config.toml
arch = "gmlp"
model = "self-supervised image encoder"
dataset = "crops of objects in photos (Visual Genome)"
train_examples = 61751
image_size = 32
crop_scale_min = 0.3
horizontal_flip = true
translate = 0.12
color_jitter = 0.6
method = "vicreg"
norm = "rmsnorm"
mlp_ratio = 3
patch_size = [4, 4]
conv_stem = false
layers = 8
width = 384
projector_hidden = 1024
projector_out = 512
projector_hidden_layers = 2
residual_init = "zero_last"
optimizer = "adamw"
lr = 0.0012
beta1 = 0.85
beta2 = 0.99
eps = 1e-10
grad_clip = 5.0
steps = 26500
batch_size = 256
epochs = 109.9
lr_schedule = "cosine"
final_lr_fraction = 0.05
warmup_steps = 790
weight_decay = 0.1
Rows from block 3 of a small self-supervised image encoder, named by matrix and row number. Rows with one number belong to one neuron. Each number is 50 + 10 x the weight over its row's rms, rounded and kept within 0 to 99. All counts start at 0.
After each neuron's rows are labels from the 100 images, of 14848, where the neuron reaches its largest size: "colour at peak" is the nearest of a few named colours to the mean colour under the peak; "peak at" is the part of the image that holds the peak. Only what is clearly more common there than usual is listed. The data: crops of objects in photos (Visual Genome). In brackets: how many of the 100, against the usual share in percent.
# u: gMLP up (value half) (model.blocks.3.mixer.u.weight, 576x384), inputs 0-76
# v: gMLP up (gate half) (model.blocks.3.mixer.v.weight, 576x384), inputs 0-76
# out: gMLP down (model.blocks.3.mixer.out.weight, 384x576, transposed), outputs 0-76

u.484:56 36 42 24 31 48 67 57 74 48 47 55 35 53 49 66 40 28 69 69 51 51 50 73 49 39 55 62 52 46 38 39 40 62 51 45 67 54 53 42 40 39 45 35 59 47 51 56 33 56 53 56 40 56 33 56 49 57 36 52 36 47 60 54 42 50 57 46 60 62 32 53 54 41 53 44 53
v.484:34 58 57 49 55 49 55 42 50 63 48 61 47 46 19 56 49 61 65 49 36 39 65 77 44 41 49 63 28 57 46 64 36 69 64 40 56 53 60 55 42 56 42 68 31 36 42 46 39 38 72 62 51 50 32 60 63 44 53 47 43 64 43 46 43 54 39 54 67 74 26 40 38 53 47 56 61
out.484:48 59 41 48 38 53 55 43 51 44 47 42 48 65 52 59 54 43 58 58 56 38 56 33 44 28 25 50 46 49 39 66 44 42 59 59 61 43 58 43 50 56 64 42 46 38 59 40 44 60 40 40 55 36 49 48 39 42 45 36 60 33 34 49 52 52 43 53 62 29 44 53 44 62 54 49 52
colour at peak: brown (65 vs 33.5)
peak at: top left (45 vs 14.1)

u.268:49 59 42 30 59 49 49 44 44 60 40 76 64 49 48 45 36 54 70 47 38 51 43 50 60 27 47 56 39 55 50 50 46 42 46 56 54 69 37 43 52 53 40 49 56 51 33 46 57 30 40 47 49 56 54 42 44 57 40 70 51 63 68 47 44 76 56 57 41 65 44 55 57 61 51 43 56
v.268:39 38 56 42 60 52 52 34 59 43 53 58 53 62 36 51 58 45 54 65 52 63 63 77 45 42 46 59 60 32 35 66 49 63 53 31 46 43 48 52 30 34 36 46 46 55 51 54 42 43 56 53 52 51 41 58 60 41 47 40 45 73 53 48 51 78 50 48 55 73 17 47 46 57 65 55 41
out.268:48 59 54 40 38 58 42 50 45 47 52 29 33 54 45 60 53 28 41 52 80 46 46 39 39 73 63 52 45 29 41 52 49 45 70 67 48 46 62 62 39 62 47 48 59 44 44 40 59 54 42 50 47 56 37 35 47 55 48 29 47 55 34 57 52 44 54 48 51 33 48 44 43 38 49 42 52
colour at peak: brown (60 vs 33.5)
peak at: top left (49 vs 14.1); middle left (29 vs 9.4)

u.213:58 50 57 57 57 31 41 37 46 38 42 52 53 37 45 33 48 56 25 51 32 53 44 57 50 56 62 48 58 51 70 64 61 48 33 39 48 52 45 57 47 64 54 44 54 52 38 44 57 68 55 48 55 55 57 60 45 45 69 41 54 67 61 46 35 50 30 71 54 72 44 50 54 41 48 44 50
v.213:47 55 54 60 68 49 56 41 42 36 48 65 63 74 40 55 50 50 58 41 52 43 53 64 46 60 50 39 56 48 57 54 60 62 49 40 64 60 44 47 30 40 48 51 37 52 35 57 46 50 50 56 45 53 50 53 53 51 38 49 35 70 48 52 40 62 43 54 67 75 39 46 35 60 37 58 44
out.213:61 61 50 48 73 48 55 53 53 60 55 46 64 60 51 67 35 51 65 62 58 45 47 56 54 61 51 47 56 60 49 47 54 48 47 50 42 63 64 35 38 31 42 55 51 56 34 55 56 34 49 48 54 47 63 51 47 52 43 60 49 54 54 58 44 36 60 42 39 66 62 52 34 49 44 62 52
colour at peak: white (74 vs 5.3)
peak at: top left (63 vs 14.1)

u.50:33 56 53 31 52 45 59 52 66 68 52 45 40 58 49 66 59 47 59 69 46 46 51 77 48 42 54 68 28 49 41 58 36 56 54 43 57 59 67 60 34 53 31 49 56 54 54 47 38 51 55 54 50 52 35 52 53 54 43 29 46 48 54 50 47 48 41 48 73 64 27 54 55 48 66 51 51
v.50:44 51 54 25 54 54 63 45 56 65 42 50 46 62 32 69 53 41 64 59 45 50 55 77 52 31 55 57 36 50 47 52 41 68 67 44 53 63 55 53 42 44 47 41 41 43 49 49 47 43 63 45 50 53 39 49 51 50 41 63 31 63 44 60 46 53 45 46 70 83 29 45 43 50 50 65 55
out.50:43 69 51 55 65 50 48 39 63 33 57 52 43 66 42 41 43 61 53 47 29 76 47 45 39 50 54 34 50 58 55 54 63 36 48 48 58 65 45 46 47 41 44 54 56 56 44 34 66 75 53 51 54 59 38 50 52 50 54 50 52 37 47 49 53 40 37 53 63 53 52 48 54 45 43 56 52
colour at peak: grey (60 vs 33.8)
peak at: bottom left (32 vs 14.1)

u.90:48 47 46 52 28 63 43 34 54 56 51 57 47 59 50 50 56 43 67 48 59 69 33 54 70 60 24 57 36 48 30 52 43 51 51 56 70 51 59 50 44 52 31 63 53 40 69 54 52 70 48 59 43 54 47 56 48 46 55 61 60 43 30 40 38 35 43 50 46 46 44 53 52 47 56 29 47
v.90:52 50 48 38 48 35 67 47 60 62 47 53 44 56 46 54 60 29 62 66 49 57 37 83 47 37 53 65 46 27 35 50 42 59 51 49 65 59 60 50 40 41 39 37 53 55 58 48 41 40 57 47 49 48 40 53 57 44 50 45 33 70 52 54 47 52 55 48 79 71 17 54 42 52 54 46 56
out.90:53 47 29 32 46 60 55 51 49 46 53 30 40 50 60 63 61 28 56 47 62 66 53 59 64 41 38 40 54 48 47 50 47 68 35 34 57 61 44 49 52 49 48 36 67 35 62 53 44 61 41 60 70 34 59 45 58 50 62 53 55 46 46 46 54 58 41 53 38 50 53 46 62 65 60 50 29
colour at peak: grey (60 vs 33.8)
peak at: top left (42 vs 14.1); bottom left (36 vs 14.1)

u.99:44 57 48 44 49 54 51 51 55 52 43 51 56 63 50 51 43 51 62 63 45 60 59 76 56 23 51 60 48 46 43 37 51 52 54 41 61 48 56 51 38 33 51 38 60 51 58 49 42 51 65 65 49 52 43 60 56 49 44 56 51 52 69 50 44 46 55 57 59 65 22 64 58 67 53 70 53
v.99:37 55 52 52 51 52 57 34 50 46 47 48 54 64 29 51 51 51 60 55 50 38 45 86 38 47 55 56 42 52 49 50 47 65 62 45 57 67 53 50 33 49 42 50 42 37 67 54 44 59 60 46 53 55 38 47 55 44 52 53 33 71 44 50 39 56 50 49 74 75 19 39 36 63 53 57 58
out.99:47 50 49 45 42 63 54 56 67 19 53 53 53 66 57 58 52 52 71 44 46 45 53 47 67 47 56 43 51 54 43 74 58 46 37 43 46 33 50 43 49 36 49 38 45 33 44 51 43 55 44 60 55 50 59 62 40 48 63 45 49 35 68 38 69 42 45 48 54 49 59 45 35 42 45 53 47
colour at peak: pink (26 vs 9.4)
peak at: top left (57 vs 14.1)

u.444:40 34 40 41 48 54 35 47 43 51 48 49 39 62 59 61 80 44 45 41 60 39 56 57 49 52 50 50 32 42 49 51 60 57 45 33 40 66 64 73 39 47 43 55 67 57 61 53 40 49 50 51 44 45 52 47 65 59 62 48 51 66 59 49 48 49 54 50 66 47 43 46 47 57 73 47 41
v.444:53 49 60 38 45 53 55 43 69 60 48 57 48 57 42 66 52 32 61 52 57 53 51 81 44 39 55 63 36 42 48 59 48 62 52 39 58 66 46 55 39 48 50 53 48 50 48 55 50 53 61 45 45 60 45 47 53 43 42 52 40 61 51 51 45 55 52 48 69 89 21 39 39 60 56 58 51
out.444:52 58 54 51 52 52 60 49 48 42 47 62 40 48 38 44 24 66 63 48 29 73 44 54 45 28 65 38 37 44 47 48 52 39 62 52 52 54 50 44 55 65 55 51 59 52 50 35 62 38 60 62 61 57 50 51 47 42 54 38 52 45 46 63 50 36 53 48 57 50 50 55 50 23 30 50 57
colour at peak: pink (27 vs 9.4)
peak at: top left (44 vs 14.1); bottom left (35 vs 14.1)

u.85:41 56 54 49 66 55 54 39 52 56 38 50 40 59 48 59 54 35 52 54 46 37 51 85 42 34 55 50 42 42 54 67 44 58 52 36 57 47 47 56 36 44 47 39 41 46 38 37 41 49 55 63 43 56 33 59 60 45 41 54 38 55 45 58 28 60 31 52 69 77 24 40 45 64 50 49 55
v.85:41 53 55 52 55 45 58 49 58 64 50 54 57 55 25 65 56 50 64 47 44 55 51 91 48 43 53 58 28 46 54 61 45 62 65 38 44 51 54 63 32 49 41 52 39 43 49 43 45 47 58 57 51 61 44 50 55 47 42 55 39 62 41 52 54 49 52 49 71 73 21 35 41 58 53 59 51
out.85:45 56 49 70 48 67 45 34 57 55 61 34 58 42 74 56 43 56 27 36 52 55 42 36 68 51 42 35 57 50 48 58 37 43 31 43 41 33 56 45 35 56 32 39 49 58 44 52 57 45 54 54 56 48 54 60 46 43 79 62 47 37 56 46 57 30 61 52 39 49 64 40 45 65 68 57 56
colour at peak: pink (30 vs 9.4)
peak at: bottom left (34 vs 14.1)

u.256:44 48 65 59 48 43 46 58 76 50 47 63 49 55 22 43 51 53 57 53 22 51 70 54 35 42 55 48 62 38 44 40 49 65 44 55 52 32 50 46 58 52 50 46 42 49 44 48 49 45 67 40 48 47 48 59 53 48 48 40 51 48 41 43 37 52 47 41 56 64 47 46 44 38 32 51 53
v.256:40 54 51 46 52 56 60 45 61 50 45 49 46 60 36 67 60 45 64 59 50 54 54 85 46 45 57 56 36 42 59 51 44 63 58 40 62 60 55 52 43 46 42 36 40 46 60 42 45 39 56 50 54 58 41 57 54 48 43 46 40 66 50 57 44 59 43 51 75 70 18 33 42 54 51 60 55
out.256:51 35 46 37 46 52 47 56 28 63 36 56 54 59 52 45 58 58 47 45 54 47 55 56 71 61 57 53 43 35 69 43 57 51 71 57 59 58 45 42 44 56 74 47 45 62 85 54 48 45 51 58 65 50 52 54 26 32 42 41 26 46 49 63 51 43 39 52 53 55 53 45 57 46 61 49 42
colour at peak: cyan (35 vs 0.9)
peak at: top left (47 vs 14.1)

u.546:44 44 51 58 58 56 52 69 56 55 49 48 62 46 14 43 56 53 48 37 31 53 46 58 53 58 57 42 56 54 57 48 48 55 63 38 47 31 51 47 60 62 46 54 42 33 42 43 54 43 67 48 65 57 53 49 47 39 27 40 54 69 46 48 40 55 73 60 64 62 49 36 38 59 52 38 53
v.546:61 66 36 72 68 43 53 69 47 42 77 48 45 50 48 44 37 30 32 39 66 51 25 45 32 87 68 43 51 60 42 67 45 25 52 52 49 49 33 59 59 61 38 70 56 53 37 48 54 55 44 48 56 64 60 44 44 47 41 43 61 43 44 56 58 55 54 51 46 48 55 40 49 56 45 45 57
out.546:45 44 56 40 46 41 50 51 32 57 39 56 45 47 58 42 48 62 55 47 46 37 55 44 60 53 56 63 46 43 73 51 39 52 61 60 60 56 49 39 55 65 65 44 55 56 70 50 47 49 57 59 61 45 41 48 37 64 64 50 48 39 46 61 59 38 31 52 57 44 45 60 59 59 34 39 36
colour at peak: white (63 vs 5.3)
peak at: top right (41 vs 14.1)

u.574:46 30 61 61 47 44 50 61 51 40 42 67 36 60 18 43 57 56 51 47 41 64 73 63 42 60 57 45 51 39 58 52 55 70 47 33 55 39 45 57 51 52 55 56 59 63 53 44 48 52 79 45 46 62 52 51 66 48 52 46 40 43 37 52 36 51 45 45 77 69 43 44 51 52 45 51 44
v.574:46 51 50 46 57 58 66 44 56 62 61 53 43 68 39 65 57 51 54 49 48 59 45 82 33 50 55 53 40 43 42 60 50 63 55 41 53 43 53 48 42 37 43 38 51 40 57 38 42 49 54 51 55 62 36 49 63 38 35 41 44 67 53 59 45 62 50 58 71 85 22 38 32 47 59 45 58
out.574:50 40 46 55 39 44 37 59 42 57 42 58 63 68 45 50 45 53 35 41 40 44 61 53 50 61 56 52 57 38 43 39 51 58 55 45 52 55 46 46 51 53 58 52 56 51 69 58 56 51 65 45 55 45 55 40 35 51 69 58 36 53 47 54 78 53 60 50 58 62 51 44 58 52 55 60 39
colour at peak: cyan (47 vs 0.9)
peak at: top left (63 vs 14.1)

u.62:61 42 57 30 41 41 56 52 48 59 55 63 42 41 37 64 53 43 41 46 41 62 49 66 54 55 71 59 49 53 56 58 41 55 56 49 50 56 60 40 42 62 57 52 36 48 50 52 44 41 59 48 50 59 41 42 48 60 43 52 32 63 62 43 40 58 64 40 62 64 41 41 56 54 37 52 48
v.62:53 66 61 59 64 45 70 58 53 52 48 46 50 47 25 48 38 64 50 61 32 50 58 62 37 60 40 55 69 56 57 48 46 58 50 38 54 31 41 61 36 48 50 43 57 47 50 53 59 50 73 61 45 57 43 56 55 48 39 54 53 54 66 51 70 54 51 59 75 61 41 53 47 49 63 30 40
out.62:52 33 40 57 53 73 51 59 54 49 52 59 43 56 59 45 50 46 60 31 55 44 62 51 74 53 47 42 33 35 59 53 53 58 50 39 41 71 61 39 58 40 54 39 57 61 62 46 49 38 49 60 54 30 41 63 48 43 53 47 49 54 53 66 54 48 49 60 46 52 49 61 64 48 41 45 48
colour at peak: black (94 vs 13.6)
peak at: top left (40 vs 14.1)

u.69:45 42 48 44 50 64 61 38 69 37 55 43 43 59 42 62 47 50 59 64 31 53 71 75 51 30 55 60 59 59 47 38 43 69 53 42 65 54 56 45 52 40 52 46 41 47 62 54 43 41 59 55 42 60 44 55 44 45 48 61 43 53 70 52 47 51 55 39 64 69 31 59 60 52 53 56 61
v.69:52 54 43 54 50 62 64 60 70 50 63 57 63 59 42 65 57 48 68 49 42 63 50 67 49 51 56 43 48 59 48 51 56 54 63 42 55 50 53 36 46 36 44 54 33 51 33 52 55 60 57 53 78 58 53 48 51 39 34 54 35 59 57 57 50 56 62 40 67 60 34 38 41 46 60 62 45
out.69:49 44 28 43 37 59 49 42 48 47 70 32 43 46 62 66 60 35 55 50 58 39 56 39 51 40 38 55 47 43 53 51 44 61 48 39 46 43 46 47 64 51 53 39 52 47 52 42 51 55 39 48 41 37 40 40 64 43 63 54 73 59 57 36 45 40 46 39 65 39 62 47 56 60 55 54 73
colour at peak: black (32 vs 13.6)
peak at: middle left (27 vs 9.4)

u.380:57 55 60 59 48 46 66 54 64 45 40 50 50 38 35 43 41 62 57 37 35 47 43 57 54 53 60 57 41 57 49 72 44 47 67 57 56 68 62 29 55 59 48 62 40 32 45 61 47 42 49 52 63 39 54 48 51 50 49 52 31 51 25 33 44 41 73 54 53 47 42 32 43 60 49 38 58
v.380:49 50 55 44 50 54 65 46 75 41 42 51 58 51 41 65 43 54 64 59 44 52 49 65 49 28 47 43 35 52 43 40 55 54 58 45 63 55 43 65 39 25 44 41 38 28 56 47 54 43 56 41 68 56 40 57 48 37 43 52 41 73 53 60 39 58 57 56 64 82 37 37 29 51 46 47 52
out.380:62 74 36 49 50 68 40 60 39 41 53 44 50 64 52 46 35 51 48 51 27 61 47 47 63 33 57 47 51 47 46 45 45 47 52 50 28 51 68 63 49 51 49 55 61 43 55 52 52 50 58 65 61 61 55 48 50 62 55 52 58 51 62 49 67 45 56 55 47 52 49 57 53 50 31 64 39
colour at peak: black (80 vs 13.6)
peak at: bottom left (33 vs 14.1); middle left (28 vs 9.4)

u.489:49 46 52 57 64 49 60 36 70 46 49 54 53 62 45 51 49 57 58 57 40 58 42 66 32 46 49 52 50 52 51 48 49 62 44 51 65 64 48 39 53 45 40 52 67 36 54 57 46 59 52 39 62 51 52 55 55 51 38 46 46 67 46 39 41 63 46 48 52 58 33 55 41 75 64 51 58
v.489:55 42 59 47 62 49 58 41 32 71 43 64 53 46 38 47 73 58 48 29 37 47 49 81 56 54 49 47 42 45 56 71 59 74 46 43 55 41 50 65 44 57 54 47 63 47 58 49 58 39 60 48 53 54 51 40 52 42 54 53 46 62 27 50 37 56 53 59 64 76 28 45 40 42 67 47 38
out.489:57 57 42 31 47 61 65 47 53 59 30 28 57 52 63 45 52 23 59 51 65 38 49 32 54 37 26 54 46 60 32 57 50 47 41 54 67 56 63 44 42 48 53 48 63 43 37 57 35 43 42 39 52 37 62 48 53 42 48 38 62 50 39 54 49 64 40 69 33 37 47 63 26 51 43 46 51
colour at peak: red (29 vs 0.6)
peak at: top left (48 vs 14.1); middle left (26 vs 9.4)

u.56:48 48 58 58 54 37 49 48 50 67 47 62 33 59 23 53 66 49 50 62 55 40 47 70 40 48 60 61 29 43 52 71 48 61 54 50 63 71 37 59 39 47 43 54 56 58 40 45 59 54 58 53 40 46 39 58 68 48 31 48 37 52 29 35 38 38 38 46 71 60 27 56 50 53 43 48 58
v.56:49 52 52 32 69 58 60 49 63 65 50 54 45 66 40 65 59 40 67 52 51 47 52 68 52 53 63 47 45 40 49 55 55 67 54 37 50 42 49 46 40 55 49 43 38 54 56 45 55 52 55 62 57 54 40 62 49 47 32 39 51 64 54 75 42 54 61 42 70 70 39 41 32 40 62 63 58
out.56:49 48 57 66 60 56 35 36 63 51 50 53 44 58 45 47 69 51 48 61 60 40 52 45 47 55 54 39 56 58 37 67 52 63 23 65 51 32 48 53 36 57 39 61 49 57 53 40 49 46 31 50 43 68 60 58 49 30 48 38 49 65 47 41 41 59 46 43 54 48 56 51 39 47 61 51 58
colour at peak: brown (60 vs 33.5)
peak at: top left (49 vs 14.1)

u.151:33 47 47 54 53 45 55 48 55 53 46 51 56 62 33 47 55 37 58 50 43 61 49 86 37 48 62 56 43 44 47 57 54 62 57 34 44 58 56 63 37 37 38 37 61 42 45 45 45 46 63 53 55 64 48 53 49 53 43 49 42 67 54 48 57 69 51 52 76 74 23 44 44 63 61 51 54
v.151:41 58 46 47 62 58 58 40 61 49 57 58 47 55 28 55 55 45 65 45 50 40 51 80 47 41 49 47 40 46 57 51 49 58 59 40 57 65 54 54 39 54 28 47 49 40 58 48 43 42 42 49 66 48 44 50 61 38 36 46 45 59 40 52 43 54 49 51 66 69 18 17 33 61 56 56 53
out.151:54 49 44 41 65 65 36 48 55 59 58 50 44 62 50 57 56 26 48 40 68 45 59 43 43 19 63 45 43 37 51 69 49 45 60 48 35 49 36 39 39 48 52 52 46 43 43 46 48 74 52 65 47 32 69 41 54 36 43 46 51 41 42 48 45 62 45 45 56 52 57 35 63 46 46 59 36
colour at peak: white (69 vs 5.3)
peak at: top left (34 vs 14.1)

u.515:39 65 59 43 48 54 45 54 56 37 41 51 65 54 43 60 41 55 65 58 38 35 53 53 33 29 45 58 33 70 52 33 46 47 55 55 68 49 49 60 52 52 41 66 37 44 62 68 41 59 52 58 52 63 35 59 47 67 42 69 46 41 48 53 50 48 50 55 46 51 45 35 45 49 36 75 63
v.515:45 48 46 40 55 58 52 41 69 38 45 56 36 67 54 73 59 34 57 68 56 45 60 71 50 35 47 47 50 45 31 38 59 66 42 40 69 49 67 36 41 47 31 40 48 57 64 42 49 37 48 61 46 66 51 64 78 38 45 39 52 50 62 56 51 74 32 34 69 60 29 46 49 57 62 63 46
out.515:38 57 45 46 44 49 51 47 42 53 78 68 45 52 58 65 61 34 57 56 46 40 55 63 35 61 62 59 62 39 66 52 42 50 58 44 39 48 45 52 55 45 46 48 32 54 56 43 37 43 34 34 33 53 33 47 53 47 54 43 73 72 53 54 55 56 54 50 62 59 45 44 38 55 55 57 53
colour at peak: brown (67 vs 33.5)
peak at: top left (42 vs 14.1); middle left (29 vs 9.4)

u.443:44 44 56 49 37 40 55 42 60 49 30 59 49 44 55 48 68 58 38 56 20 53 61 57 41 29 53 57 48 57 52 41 62 64 39 51 59 48 57 53 45 46 30 36 54 45 50 64 49 45 53 39 33 52 48 56 67 69 64 64 60 53 56 36 43 64 44 47 48 48 44 59 41 61 60 56 49
v.443:48 55 54 52 49 45 53 55 51 57 61 41 63 54 27 55 50 61 58 48 57 52 54 76 46 45 40 54 41 49 48 74 45 53 66 35 47 42 45 48 45 48 44 46 43 44 53 48 44 45 68 58 68 46 46 38 49 35 42 51 40 62 37 51 52 54 55 55 71 71 35 44 36 58 49 57 44
out.443:64 44 50 59 66 43 46 56 32 66 52 46 64 55 40 56 37 59 59 51 67 56 37 53 66 52 54 52 46 45 56 49 44 36 74 49 37 51 62 41 61 42 65 64 35 43 50 53 60 54 53 61 67 49 58 46 13 42 36 44 40 41 51 57 64 37 67 48 55 50 45 36 57 41 44 48 25
colour at peak: red (34 vs 0.6)
peak at: middle left (27 vs 9.4)